{"model": "CTC audio transcriber", "train_examples": 26041, "input": "waveform_16khz", "norm": "layernorm", "fused_qkv": true, "parallel_block": false, "subsampling": 2, "positions": "relative_bias", "shampoo_beta": 0.99, "one_sided": false, "gradient_noise": 0.1, "max_steps": 8400, "batch_size": 64, "epochs": 20.6, "final_lr_fraction": 0.05}
Rows from block 6 of a small CTC audio transcriber, named by matrix and row number. Rows with one number belong to one neuron. Each number is 128 + 24 x the weight over its row's rms, rounded and kept within 0 to 255. All counts start at 0.
After each neuron's rows are labels from the 100 clips, of 14976, where the neuron reaches its highest value: "loudest band" is the band of the loudest frequency at the time of the peak. Only what is clearly more common there than usual is listed. The data: short read English sentences (LibriTTS-R). In brackets: how many of the 100.
# fc1: MLP up (model.blocks.6.mlp.fc1.weight, 1280x320), inputs 214-319
# fc2: MLP down (model.blocks.6.mlp.fc2.weight, 320x1280, transposed), outputs 214-319

fc1.39 [156 133 120 132 124 161 123  96  95 142 107 149  99 106 127 110 176 114 123 142 116 150 101 122  88 115 132 117 102 119 123 107 148 114 162 104 152 119 101 158 116 141 124 148 135  82 164  94 138 122 107 136 152 142 110 144 126 115 148  87 135 180 131 117 132 124 103 107  84  78 156 130 116 132 101  99 154 106 126 150 135 158 143 116 119 116 111 144 118 154  81 129 133 187 136 125 130 151 114 121 123 121 145 154 103 134]
fc2.39 [120 116 101 117 104 170 105 120 122 168  94  86 163 136 140 149 117 170 125 175 160 136 140 145 157 174 148 131 123 136 149 160 146 110 121 150 111 107 144 131  91 116 132 143 164 124  78 123 125 119 138 131 121 149 147  93 109 149 140 195 136 133 100 120 117 135 132  87  93 148 114  73 129 127 160 131 165 154 153 106 134  88 129 132 125 109  93 118 147 161 136 136 108 133 110 149  96 109 141  74 134 183 116  72 181 101]
loudest band: 250 to 500 Hz (46)

fc1.222 [130 161 124 183 172 124 137 149 126 146 128 151 111 173 142 149 116 146 152  83 114 129 106  95 110  84 143 126 131 126 148 159 149 131 162 118  93 161 151 125 116 114 130 125 128 178 106 125 147 113  99 142 125 154 131 135 135 125 143 155 108  86 147  98  90 146 145 153 113 124  87 138 117 151  81 103  94  85  83 154 142 121 131 146 108 161 130 110 140 143  91 146 136 133 139 150 141 180 123 141 162 151 119 185 133 141]
fc2.222 [169 127  82 126 157 134 124 135 107 100 115 124 130  98  92 153 127 123 143 130  79 145 105 133 122 131 152 145 155 154 127  90 116 114 151 122 164 128 191 144 109 162 144 143 116 123 106 134 112 152 149 150 128 126 140 114 189 112 134 143 125 131 136 125  73 127  95 106 140 120 137 140 131 104 148 102 105 129 156 121 148 137 158 113 131 139 117 116 126 131 171 119 117 165 108 140 135 146 101 113 114  97 134  84 120 149]
loudest band: 250 to 500 Hz (52)

fc1.553 [147  89 106 145 131 107 130  98 172 140 110 118 184 131 110 116 104 154  79 135 127 113 126 147 139 134 148 143 115 113 116 133 123 146 122 101 127 107 118 118 125 160 113 137 116 127 128 129 171 100  92  87 100  98 144 131 129 115 143 108 138 123 149 143  94 122 119 109 152 120 158 184 147 159 131 124 171  66 105 140 111  77  93 185 126 114 138  85 149 133 167 112 109 125 181  72 148 102 100 138 116  77 114 127 108 180]
fc2.553 [122 155 118 123 164 112 141 100 126 108 146 105  97 111 152 118 160 117 147 130 159 111 116 183  92 130 117  82 161  93 149 116 157  94 126 105 144 140 108 155  80 152  89 119 103  86  89 118 132  86 154 141 146 142 127 133 115 128 107 135 122 168 110 115 151 114 122 170 165 100 127 113 117 118  89  98  71 140 143 155 118  68 128 131 161 161 109 153 118 116 106 161  93 133  92 105 118 111 148 148 132 131 126 147 123 118]
loudest band: 250 to 500 Hz (37)

fc1.478 [106 142 111 164 129 122  75 105 101  69  88 142 131 145  69 154 131 127 173 110 106 134 131 159 116 115  79 161 123 119 136  96 165 138 141 142  81 130 103 182 119 101 114 106 123 133 118 107 162 114 119 125 130 127 144 128 114 152  72 135 140 129 135 138 124 156 187 145  81 146  77 126 104 146 123  84  94 121 126 129 132 141 136 105 122 126 127 108  93 128 163 152  90 152 153 126 138 156 124  98 128 115 142 112 123 134]
fc2.478 [115 123 112  77 128 134 106 122  90 144 171 161 127 153 105 146 148 125  99  98 150 153 111 116 126 123  99 124 104 149 107 116 109 108 105 130 144 143 138 113 134 129 154  98  87 135 155 172 165 107 140 112 134 189 101 150 171 100 163 142 130 127  98 104 148 145 141 149 142 146 179 127 110 129 127 157 101 115  88 117  88  86 165 139  91 153 111 140 165  90  85 137 145 136 102 154  96 158 135 122 147 143 135 124 140 134]
loudest band: 1000 to 2000 Hz (30)

fc1.36 [129 128 133  80 120 166 168  98 183 152  93 120 134 113  99 125 151 124 129  91 128 116 128  96 124 177 146 118 143  90 140 148  97 114  94 105 140 131 139 112 141 158 133 113 164  81 136 107  97 111 164 136 136 119 136  82 177  88 141 132 145 137 103 161 102 132 113 122 132 115 117 122 154 110 166 132  99 127 156 106 173  96 153 167 139 117 151 117 105  96 132 108 164 107  85  85 152 122 119 120 113 149 134 167 145 134]
fc2.36 [131 119 115 126 157 138 129 148 101 136 164  99 112 136 109 117 125 124 123 102 130 119  89 167 106 104  90 146 105 163 108 141 111 129 175 115 116 149 103  85 130  97 113 129 125 112 101 119 145 140  96 114 139  77 127 101 123 141 137 137 115 119 122 157 137 143 106 148 123 153 129  85  99 134 119 130 117 166  83 113 114  81 126 165 108 141 130 174 174 151 166 157 136 163 121 131 126 139 143  90 153 154 158  86 103 105]
loudest band: 250 to 500 Hz (39)

fc1.631 [109 143  80  89 140 113 148 120  75 112 108  87 138 149 140 133  71 141 120 120 183 118 117 115 139 127  77 159 136 151 166  94 145 121 173 126 138 120 148 110 143  97 131 112 130 166 111 126 144 160 182  91 117 127  95 153 114 119 106 122 126 125 139  93  95 137 169 125  99 155  96 119 109  92 132 138  80 103 109 141  71 122 112 111 144 101 148 136 143 141 132 144 150 122 124 123 141 127 134 162 136 138 105 109  86 114]
fc2.631 [ 95 148 126 102  89  75 122 143 143 115 151 115 119 105  85 125 115  99 131 126 141 123 111 173 137 166 120 130 139 139 167 130 105 121 108 131 112 142  85 140  93 104  60 129 146 120 132 103 154 114 112 177 131 127 175 130 123 155 119 127 202 137 121 126  92 112 117 127 169 139 125 115 135 144 131 154 124 168 162 109 166 156  98 161 131 128 124 123 101 102 111 137 125 112 151 142 126 114 128 112 121 125 142  90 190 132]
loudest band: 1000 to 2000 Hz (29)

fc1.708 [116  88 132 139 133 107 121 129 119 124 121 135 134 133 115  97 163 140 146 165 133 110 100 109 120 121 106  94 149 127 131 142 129 206 116 160 116 128 137 104  77 144 138 129 114  97 131 129 130 201  92 167 126 130 157 123  85 135 141 160 109 129 127 107  90 151 140 121 125 108 116 166 115 182 119 120  96  82 124 182 125 139 114 118 115 117 103 171 135 130  86 119 149 137 104 138 143 120 191 107 127 126  99 148 127 144]
fc2.708 [109 140  71 144 107 104 181 146 132  99 131 134 102 111 142 160 123 123 159  99 121 145 124 138 112 139 109 149 108 128 136 129 124 117 113  92  91 156 101 136 141 138  90 106 147 124  84 139 130 159 135 120 132  65 127 154 147 122 132  87 103 115 101 127 135 131 135 153 137 153 155 150 132 120 140 127 143 130 110  80 102 133  96  92 127 157 112  96 109 120 147 117  78 149 170 147 123 112 147 119 158 159 129 109 136 132]
loudest band: 250 to 500 Hz (39); 500 to 1000 Hz (25)

fc1.680 [116  81 128 179 144 103 160 172 144 108 109 138 151 164 114 149 105 101 129  94 104 125 169 120 117 136  83 115 121 145 116 154 136 160 139 110  81 175 133 135 156 104 120 135 126 125 143 149 103 160 153  92 121 148 163 105 165 146 145  94  73 115 160 129 134 152 156 119  87 158 112 135 102  99 111 112 135 126 132 162 144 104 127 120 154  93 104 130 150  93 101 149 116 150 145 123 119 155 128 131 136 153  82 125 123  61]
fc2.680 [148 160 105 106 122 145 117 100 144 156 128 163 141 136 124 112 148 175 129 147 144 104 139 158 130 171 111  88 141 128 122 150  79 116  80 144 115 110 117 137  99 163 114 121  80 137 159  73 135 138 123 132  98 139 139 180 129 127 158 114 126 110 115 148 113 136 157  93 172  84 138 130 118 140  98 155 123 145 140  52 155 169  96 133 139 123 164 118 160 116 130 122  89 122 134 113 103 115 172 145 118 158 163 135 115 112]
loudest band: 1000 to 2000 Hz (27)

fc1.623 [121 100  99 134 154 152 129 143 146 131 142  94 138 115 134 113 134 147 126 197 152 119 152  87 125  91 136 135 142  96 158 157 132 119 138 147 102  61 113 129 148 126 158 109 107 119  91 128 122 113  90  72 118 127 173  80 111 151  74  90 131 155 113 121 121 150 113 119 129 124  99 155  93 143 157 132 114 110  47 164 130 174 141 171  93 122  98 126  84  87 118 127 134 126 124 113 117 168  81 122 144 102 164 119 128 144]
fc2.623 [133 105 155 114 103 162 125 120 149 112 110 127 146 127 151 116 125  92 108 120  91 118 132 151 116 104 112 120 123 102 112 102  84 162 106 127 114 141 144 122  97 130 105 148 147 121 123 156 162 157 124 104  89 127 154 129 169 115 119 120 147 150  87  92  85 152 106 158 109 153 110 128 136 141  77 128 120  86 142 103  92 124 115 101 118 119  62 109 136 155 127 105 160 102 125 125 136 124 147 111  63 117 132 167 107 112]
loudest band: 500 to 1000 Hz (35)

fc1.119 [130 105 133 140 150 122 127 148 109 113 144 126 121 167 106 179 136 148 125 147 107 130 171 161 101 136 156 120  70 146 185 126 108 137  88 105 119 119 141 104 157  96 132 166 112 124 121 108 163 169 113  82 167  94 125 130 123 124 134 131 109 140 123 121 164  75 113  91 197 127 133 119 145 116 113 131 143 100 136 130 109 167 108  94 163 127 110 123 163 124 104 142 133 108 107 141  93 116 155 178 165 177 157 107 128 130]
fc2.119 [ 96 133 111 111 114 113 130 140 102 120  91 104 159  94 129 144 123 162 171 108 139 148 162 103 164 120 113 190 156 122 104 145 128 104  84 137 143 122 115 118 149 125  96 150 105  97 132 123 113 119 112 133 139 117 158 143 155  87 147 123 134 120 142 148  86 119 114 119 107 112 117 159 144 118  96 141 168 130 157  98  99  93 165 119 164 114 156 122  89 143 133 166 128 163  94 141 134 133 137 131 155 153 156 119 146 158]
loudest band: 500 to 1000 Hz (39)

fc1.66 [104 111 136  95 129 165 136 154 125 170 123 105 146 111 128 125  82 104 116  88  95 114 163 145 165 176 149 114 170 119 117 130 129 133 157  88 118 113 128 110 113 143 109 102 159  99 173 152 147 111  95 125 103 115 117 126 133 124 154 118 129 130 154 130 106  82 121  99  96 103 131 131 102 112 106 157 155 119 115 136 156 120 119 169 175 169 147  79 153 135 101 116 138 116 122 147 123 116 153 145 126  78 180 142 115 128]
fc2.66 [141 154 111 111 137 111 135 133 141 141 174 112 125 143 120 104 101 114 161  90 102 145 139 145 145 114 148 140  99 132 157  93 170 128 134 112 132 119 187  95 120 142 120 135 128 139 113 107 151 103 157 104 173 115 135 104 181 116 122 169  91 138 123 138 121 136 141 145 119  88 120 112 149 101 125 118 135 126 123 100  71  66 152 122 141 123  82 146 114 165 151 150 146 121 129  93 136  87 162 116 136 137  88 164 177  61]
loudest band: 250 to 500 Hz (31)

fc1.628 [ 53 133 154 135 137 110 118 154 117 150 135 157 118 113 155 149 115 107 111 145 166  88 119  88 123 121 119 106 134 129 145 144 105  97  94 107 127 139 171 106 109 142 146  76 139 141 128 149 151 133 152 154 114 221 130 107 117 134  92  97 144 144 117 136 124 162 102 136 103 125 125 131 140 146 110 130 148 140 107 123  93 105 156 127 117 146 127 141 162 143 108 125  99 145 119 137 150 134 125 119 101 142  85 146 169 133]
fc2.628 [162 100 115 143 195 100  99 134 127 138 148 127 144 142 108 105  84 131 156 112 124 135 158 117 111 142 170 152 128 113 121 148 113  99 138 131 141 136 112 105  66 142 146 159 132 110 111  97 126 110 137 176  97 100 119 169 118 128 129 121 132 151 130  65  99  83 127 162  69 151 121  92 114 149 124 108 128 102 141 143 114 127 133 143 139 140 123 146  88 110  62 140 154 127  89 150 118 116 154 103 112 109 126 125 112  92]
loudest band: 500 to 1000 Hz (31); 250 to 500 Hz (29)

fc1.427 [118 136 148 114 123 124  81 127 131 103 129 124  98 134  60 106  94 150 150 171 109 100 134 125 104 157 129 146 128 127 118 115 149 136 127  90 129  94 119 128 151 156 121 120 158 115 121 149 136 105 114 178 145 127  76 159 120 127  94 121 142 166 110 118 103 158 122 111 117  86 134 114 119 110  73 146 101 124 141 136 122 145 115 131  92 122 114  82 141 158 105 136 124 134 164 124 141 166 132 114 150 157 108 152 126 100]
fc2.427 [102 129 136 149 133 152 117 114 128 168 100 137 103 133 121  96 112 132 170 114 161 126 122 132 135 137 137 156 144 156 138 149 122 128  92 139 145 115 134 118 110 194 154 152  97 122 105 167 126 137 127  90  99  98 123 128 172 156 103 139 118 135 183 100 130 112 128  92  92 131 168 107 152 139 106 119 103 141 180  95 143 127 126 121 111  92 141 123 117 125 174 136 135 168 121 150 136  96 123 151 147  93 154 106 155 107]
loudest band: 250 to 500 Hz (48)

fc1.326 [107 124 128 127  65 134 136 144  93 119 123 151 124 115 124 186 128 100 108  99 137 146 112 127 135 161 128 132 103 123 156 126 183 129 136 140 136 110 169 115 106 146 104 108 119 168 144 125 113 140 121 159 147 124 123 174 100 166 121 154 108 155 136 111 152 136 135 141 121 130 156  91 120 134 167 144 107 103 140  95 123 132 164 150 142 124 106 160 165 189 151 132 147 115 171  97 139 111 130 126 115 167 144 146 138 120]
fc2.326 [127 128 141 167 142 132 179 148 163 103 104  89 149 102 164 102 114 145 158 155  72 123 133 152 105 153 136 126 178 108 169 130 130 127 112 177 115 140 125  95 156 112 167 109 131 118  97 115 128 126 128 105 130 132  93 117 140 102 123  85 126 103 107 110  99 158 118 140  94  91 152 101 124 157 113  98 157 112 112  87 145 118 141 167 131 138 122 142 180 128 128 149 124 160 139  99  96 162 106 156 148 122 108  98 127 132]
loudest band: 1000 to 2000 Hz (37); 500 to 1000 Hz (32)