config.yaml
model: "CTC audio transcriber"
dataset: "short read English sentences (LibriTTS-R)"
train_examples: 26041
noise_aug: 0.01
time_shift_ms: 50
input: "waveform_16khz"
tokenizer: "char"
vocab_size: 32
arch: "transformer"
norm: "layernorm"
norm_position: "pre"
hidden_act: "gelu_tanh"
mlp_ratio: 4
head_dim: 16
fused_qkv: true
bias: "all"
qk_norm: false
parallel_block: false
inner_norm: false
wave_strides: [5, 4, 4, 2]
subsampling: 2
layers: 12
width: 320
positions: "relative_bias"
init: "kaiming_normal"
residual_init: "zero_last"
optimizer: "soap"
beta2: 0.99
learning_rate: 0.0011
beta1: 0.9
shampoo_beta: 0.99
eps: 1e-08
precondition_frequency: 10
max_precond_dim: 1024
one_sided: false
adamw_lr_other_params: 0.0018
gradient_noise: 0.1
max_steps: 8400
batch_size: 64
epochs: 20.6
lr_schedule: "linear"
final_lr_fraction: 0.05
warmup_steps: 1680
weight_decay: 0.0
adamw_weight_decay_other_params: 0
Rows from block 7 of a small CTC audio transcriber, named by matrix and row number. Rows with one number belong to one neuron. Each number is 50 + 12 x the weight over its row's rms, rounded and kept within 0 to 99. All counts start at 0.
After each neuron's rows are labels from the 100 clips, of 14976, where the neuron reaches its highest value: "responds to" is what is common among them. Only what is clearly more common there than usual is listed. The data: short read English sentences (LibriTTS-R). In brackets: how many of the 100, against the usual share in percent.
# fc1: MLP up (model.blocks.7.mlp.fc1.weight, 1280x320), inputs 160-319
# fc2: MLP down (model.blocks.7.mlp.fc2.weight, 320x1280, transposed), outputs 160-319

fc1.153:48 37 43 47 47 44 68 49 59 47 52 50 36 66 53 58 54 52 61 20 70 44 65 53 39 50 57 75 67 31 46 58 41 51 49 33 45 51 49 57 61 40 61 64 66 50 50 50 54 46 60 56 59 45 52 56 44 76 49 52 43 60 44 74 64 44 35 57 68 65 59 44 61 48 51 24 44 43 62 38 61 43 36 26 60 34 65 55 68 37 37 39 47 46 55 50 45 78 58 35 49 46 62 33 26 65 61 62 68 46 57 52 29 44 37 61 58 50 52 35 62 53 59 27 48 51 53 56 32 51 36 50 55 21 55 57 32 34 41 32 36 62 45 52 49 44 60 53 48 70 39 65 43 60 55 67 55 32 39 60
fc2.153:43 61 47 53 59 55 39 78 37 42 36 36 55 44 33 51 70 52 72 56 25 43 46 51 40 59 50 75 62 66 55 55 43 51 69 42 61 38 60 42 52 27 43 50 33 41 57 42 46 65 30 34 54 61 35 57 59 61 60 38 60 45 41 58 54 21 49 56 56 53 56 51 60 54 39 47 52 48 52 40 54 50 43 45 26 39 43 51 35 48 58 55 51 42 44 52 45 60 42 48 58 48 42 48 68 47 47 33 42 51 43 52 42 62 56 70 43 40 47 66 40 56 45 76 46 62 36 58 48 74 45 61 54 57 47 51 73 28 66 49 53 55 48 52 52 50 41 38 53 45 52 27 48 54 38 27 54 62 74 51
responds to: the word "is" (34 vs 8.4)

fc1.144:48 55 54 55 53 56 62 37 67 72 35 48 48 51 34 70 46 47 52 48 35 52 46 56 47 77 35 48 62 51 20 50 54 57 37 48 44 37 48 44 38 50 36 65 71 44 53 62 52 46 40 61 42 49 37 55 52 82 36 41 77 60 51 70 45 39 42 50 53 71 56 57 50 61 59 67 39 61 61 60 49 39 71 57 45 38 65 75 54 64 52 44 36 63 36 47 38 42 58 42 55 53 53 37 37 47 37 41 63 38 71 65 71 50 52 44 29 44 32 37 46 67 51 44 60 49 68 46 60 63 46 71 53 61 44 59 57 47 30 41 45 57 67 43 43 38 59 67 67 56 46 45 54 52 49 49 52 44 23 48
fc2.144:28 45 51 48 49 70 24 38 55 42 64 39 36 69 41 44 49 57 37 64 46 44 62 60 47 35 48 64 42 54 71 54 50 43 38 34 66 66 35 50 69 38 55 55 42 28 51 69 52 54 65 46 51 57 65 65 46 69 74 40 34 32 26 56 43 45 42 41 47 29 45 30 29 65 38 68 38 34 61 49 40 54 38 51 35 46 65 47 49 48 43 38 57 30 44 48 62 53 60 42 31 61 62 71 75 71 49 39 46 72 36 35 38 47 40 48 66 55 54 63 56 55 49 42 40 59 54 56 36 59 40 48 35 31 55 44 61 60 50 44 60 57 62 38 59 46 38 51 48 57 61 53 52 32 47 65 48 83 72 49
responds to: the word "is" (25 vs 8.4); the word "was" (25 vs 9.5)

fc1.718:56 37 34 52 42 48 25 52 42 44 27 36 53 57 58 58 35 43 52 41 56 51 35 58 76 31 33 48 46 62 23 52 42 48 38 44 56 48 46 51 56 57 61 53 39 47 22 46 47 36 45 55 45 46 54 51 54 48 55 46 63 56 43 69 45 50 38 61 42 25 59 41 49 39 47 76 67 41 38 36 25 54 34 46 65 48 49 68 32 63 29 47 47 47 46 58 46 42 56 43 45 39 56 59 67 40 47 65 55 46 49 57 60 43 45 39 33 44 66 42 54 25 59 36 44 47 48 52 74 34 41 54 45 42 50 39 60 58 46 48 61 36 30 65 44 33 37 33 74 65 65 36 42 48 34 59 49 40 51 39
fc2.718:38 54 44 34 60 55 30 41 55 49 46 60 34 62 63 56 48 51 31 57 35 67 32 55 60 69 64 38 63 54 54 51 52 62 56 51 48 66 27 38 45 44 60 57 60 52 32 49 34 44 50 49 39 70 18 43 48 25 43 55 41 61 60 47 28 32 69 57 59 69 34 76 67 52 58 25 59 49 62 42 44 67 77 22 51 63 59 52 70 58 39 53 61 53 45 47 57 36 36 40 48 34 50 49 41 44 51 67 66 55 67 41 46 43 55 30 69 67 44 51 37 40 49 57 78 70 56 54 36 38 27 65 58 70 45 46 51 63 71 41 62 41 39 41 45 52 51 57 43 38 46 41 44 41 54 51 66 50 58 57
responds to: the word "his" (39 vs 4.2)

fc1.495:46 36 63 38 53 50 48 54 64 73 35 47 42 35 52 42 46 58 42 50 42 52 54 60 45 43 35 48 52 28 53 51 52 35 38 56 24 67 61 67 66 75 66 40 36 42 57 54 50 56 56 66 40 58 51 75 35 38 74 35 67 67 54 36 52 45 51 48 47 51 49 62 56 50 46 54 39 29 63 48 73 71 35 51 44 45 76 78 38 50 57 56 33 57 50 59 23 49 35 64 51 33 58 39 38 54 62 52 42 68 55 65 60 40 68 49 68 54 50 53 51 67 43 50 44 76 57 45 61 51 22 81 57 69 60 41 50 39 34 30 65 50 48 69 43 60 43 44 53 62 57 61 51 40 49 43 44 54 55 45
fc2.495:55 48 50 66 38 52 48 34 16 56 46 60 60 55 60 47 64 55 49 50 64 58 58 36 43 37 51 63 22 68 62 58 74 51 59 06 61 41 55 38 44 66 74 47 59 46 42 33 61 66 36 38 54 57 59 45 50 59 23 46 36 53 71 28 66 58 46 47 39 44 54 40 57 66 58 55 21 59 45 40 35 46 26 28 27 38 54 46 51 58 35 47 52 45 56 28 60 56 49 44 46 47 50 42 50 37 52 37 41 48 43 63 63 40 43 50 50 60 46 55 41 30 62 33 41 31 51 75 51 20 38 55 34 61 33 53 54 42 61 72 48 49 43 48 40 51 57 65 68 63 29 37 41 39 61 37 60 63 65 60
responds to: the word "his" (36 vs 4.2); the word "he" (34 vs 10.9)

fc1.466:40 74 61 52 29 65 59 46 40 64 17 24 56 53 50 23 60 63 56 35 74 33 67 48 68 73 43 65 65 60 47 43 45 49 75 56 68 66 40 56 55 74 52 49 42 46 34 55 56 46 44 56 32 50 74 45 70 36 51 67 54 46 54 49 52 58 36 37 59 64 42 68 46 31 54 39 53 61 64 38 51 67 48 25 59 43 41 39 64 70 39 43 64 45 38 69 51 53 64 76 47 32 53 51 54 61 57 45 38 43 27 67 58 54 66 39 78 45 66 50 58 44 53 42 71 71 44 46 80 55 56 41 55 50 58 73 47 46 38 74 44 41 47 47 48 62 50 49 39 39 35 79 63 50 48 46 63 30 49 41
fc2.466:64 42 31 66 42 17 47 49 46 41 47 51 54 47 36 72 49 58 27 53 80 59 57 59 45 41 47 56 48 37 39 59 51 16 36 44 66 23 52 58 52 56 62 58 62 35 50 46 53 62 50 48 47 67 31 58 34 59 54 44 17 54 63 52 47 59 58 54 42 54 67 29 53 60 30 76 22 58 49 74 79 40 53 34 27 55 55 57 48 33 61 40 36 55 52 64 36 41 41 35 57 52 50 42 56 46 31 42 49 61 30 51 36 26 54 56 46 48 51 60 39 44 59 70 63 60 60 63 49 45 53 37 32 54 43 45 36 63 72 73 29 30 36 75 23 53 65 54 48 46 62 21 54 56 54 57 55 58 51 37
responds to: the word "was" (58 vs 9.5)

fc1.488:26 71 36 46 38 62 71 40 59 41 49 51 59 43 61 54 36 51 60 32 41 38 48 36 66 72 39 63 54 46 63 44 54 53 26 48 38 67 33 52 36 39 46 79 53 50 54 50 54 57 56 50 30 63 43 58 27 59 73 58 53 44 64 30 71 34 60 60 53 48 39 57 37 29 61 57 72 60 39 70 62 68 64 37 35 42 53 58 57 67 56 58 41 65 33 60 52 58 44 40 62 43 44 43 46 62 33 50 26 52 48 54 40 39 45 38 54 66 48 48 84 34 48 55 48 53 39 62 24 51 26 58 38 60 59 60 47 46 75 60 42 67 59 46 35 50 33 56 42 50 35 65 42 46 51 52 54 57 54 66
fc2.488:52 55 31 52 68 48 66 51 60 45 29 47 41 47 72 54 32 36 58 60 33 71 51 50 55 70 40 55 42 47 45 58 72 59 52 54 60 83 55 52 55 40 54 34 52 60 54 60 44 57 42 61 51 52 34 51 49 53 60 62 38 55 67 50 29 46 45 35 44 72 45 52 68 33 57 59 89 65 38 47 72 31 57 54 46 25 42 51 48 46 42 42 57 65 59 60 53 55 48 44 49 40 64 37 48 47 51 42 46 58 74 58 55 52 45 67 52 55 78 20 60 51 53 65 41 50 62 45 37 52 50 50 57 64 52 51 69 49 59 55 58 60 39 55 34 58 57 65 32 37 34 60 86 47 59 41 29 60 55 72
responds to: the word "was" (37 vs 9.5); the word "would" (33 vs 1.8); the word "he" (31 vs 10.9)

fc1.218:32 67 44 37 62 67 49 47 46 52 64 28 39 55 39 78 56 52 26 44 53 46 78 49 31 31 51 30 46 31 31 46 40 58 77 48 47 43 67 46 64 49 64 36 40 17 42 45 54 63 20 38 49 41 38 47 42 51 56 55 66 32 57 50 51 66 62 40 60 57 43 43 25 42 68 37 39 46 59 42 61 49 39 78 42 58 61 39 50 41 51 39 48 60 59 48 71 41 60 39 52 49 35 48 52 57 67 64 72 46 59 55 59 64 61 49 64 60 51 55 50 50 49 44 49 64 67 58 51 49 59 32 40 54 59 62 56 48 39 54 32 46 62 18 72 58 39 61 44 55 62 37 47 38 70 45 69 73 64 71
fc2.218:49 51 46 82 39 30 47 13 48 52 48 64 48 66 53 26 41 48 43 47 56 53 60 35 34 30 47 52 53 54 48 48 49 64 52 47 44 46 47 49 43 49 53 47 69 62 56 39 59 58 82 34 44 53 45 49 54 66 59 42 49 56 42 45 26 38 68 50 49 41 39 46 56 49 77 53 44 47 59 55 41 49 35 47 50 58 60 50 45 37 53 62 36 57 50 55 66 61 65 49 45 47 47 48 53 39 50 52 63 33 55 60 22 22 40 52 76 43 46 36 60 40 70 50 39 48 42 61 71 46 56 56 42 41 43 38 54 55 31 68 52 67 41 65 63 37 36 45 50 54 51 28 50 45 49 52 64 46 21 44
responds to: the word "was" (48 vs 9.5); the word "he" (35 vs 10.9); the word "is" (28 vs 8.4)

fc1.724:37 23 51 43 46 49 55 66 75 43 39 72 72 53 71 41 33 69 71 43 60 57 48 37 50 27 50 65 45 55 56 28 36 65 36 50 49 48 08 25 58 47 35 62 55 56 73 59 38 58 30 53 64 59 58 66 61 46 59 45 52 45 55 41 40 28 39 67 46 49 28 62 61 69 35 41 52 54 43 49 56 53 69 64 51 45 36 49 49 43 46 28 65 68 57 42 40 69 42 58 47 50 73 47 58 56 54 37 59 68 44 52 36 54 36 63 55 57 37 49 57 44 36 43 66 63 45 68 43 62 40 53 57 50 35 49 31 70 59 54 63 51 34 39 57 46 42 45 17 59 56 50 46 42 23 44 49 32 42 56
fc2.724:52 54 69 58 58 54 43 43 63 54 53 58 41 26 44 49 50 65 43 59 45 49 33 55 43 40 50 50 50 39 61 26 43 68 65 38 53 54 41 28 23 34 60 68 60 44 45 57 50 37 60 45 56 51 64 65 71 51 47 54 73 71 41 52 57 41 64 19 53 64 63 50 55 31 53 50 46 31 51 46 61 58 47 44 39 61 58 49 59 57 60 42 55 79 58 58 51 53 45 44 38 22 57 44 58 61 23 38 62 55 42 37 43 60 53 55 39 59 56 56 43 39 57 73 45 55 65 64 54 57 52 33 42 63 38 51 44 43 59 45 56 63 36 44 61 57 47 54 66 44 44 37 31 40 34 61 32 47 56 41
responds to: the word "was" (28 vs 9.5); the word "first" (26 vs 0.7)

fc1.274:50 55 36 50 73 21 51 44 45 68 43 78 66 58 50 41 59 38 57 61 58 65 20 57 53 50 58 50 74 60 52 50 36 34 48 44 32 70 37 40 48 57 23 65 53 64 41 44 53 49 31 50 45 62 40 59 52 37 52 71 63 71 52 45 43 44 57 78 49 46 24 44 64 25 50 65 38 56 36 60 58 59 53 32 34 55 46 29 45 44 65 58 53 31 53 41 57 66 58 57 69 47 61 44 47 50 72 68 31 46 43 58 54 60 39 68 24 22 67 58 57 39 49 69 51 57 47 67 48 53 47 53 52 69 40 48 36 62 44 42 30 31 39 53 43 32 53 54 62 61 50 54 33 40 32 59 41 41 63 61
fc2.274:59 68 53 76 45 56 33 41 54 44 49 55 56 39 52 42 35 68 37 40 51 47 48 65 57 56 60 31 47 45 55 52 52 55 34 50 32 53 67 72 39 61 61 40 59 45 62 65 36 59 71 52 53 60 58 41 50 70 63 23 37 40 50 47 45 43 50 35 20 48 57 54 50 58 46 36 59 56 59 38 53 55 39 42 53 43 64 46 40 56 58 42 48 60 34 61 47 43 64 51 42 41 53 56 60 57 57 46 48 65 42 39 44 53 44 45 54 57 57 57 62 45 41 58 48 51 34 52 35 60 35 27 28 60 27 41 54 55 61 47 53 72 53 53 47 35 55 59 87 58 39 70 57 32 45 35 43 40 51 37
responds to: the word "was" (25 vs 9.5)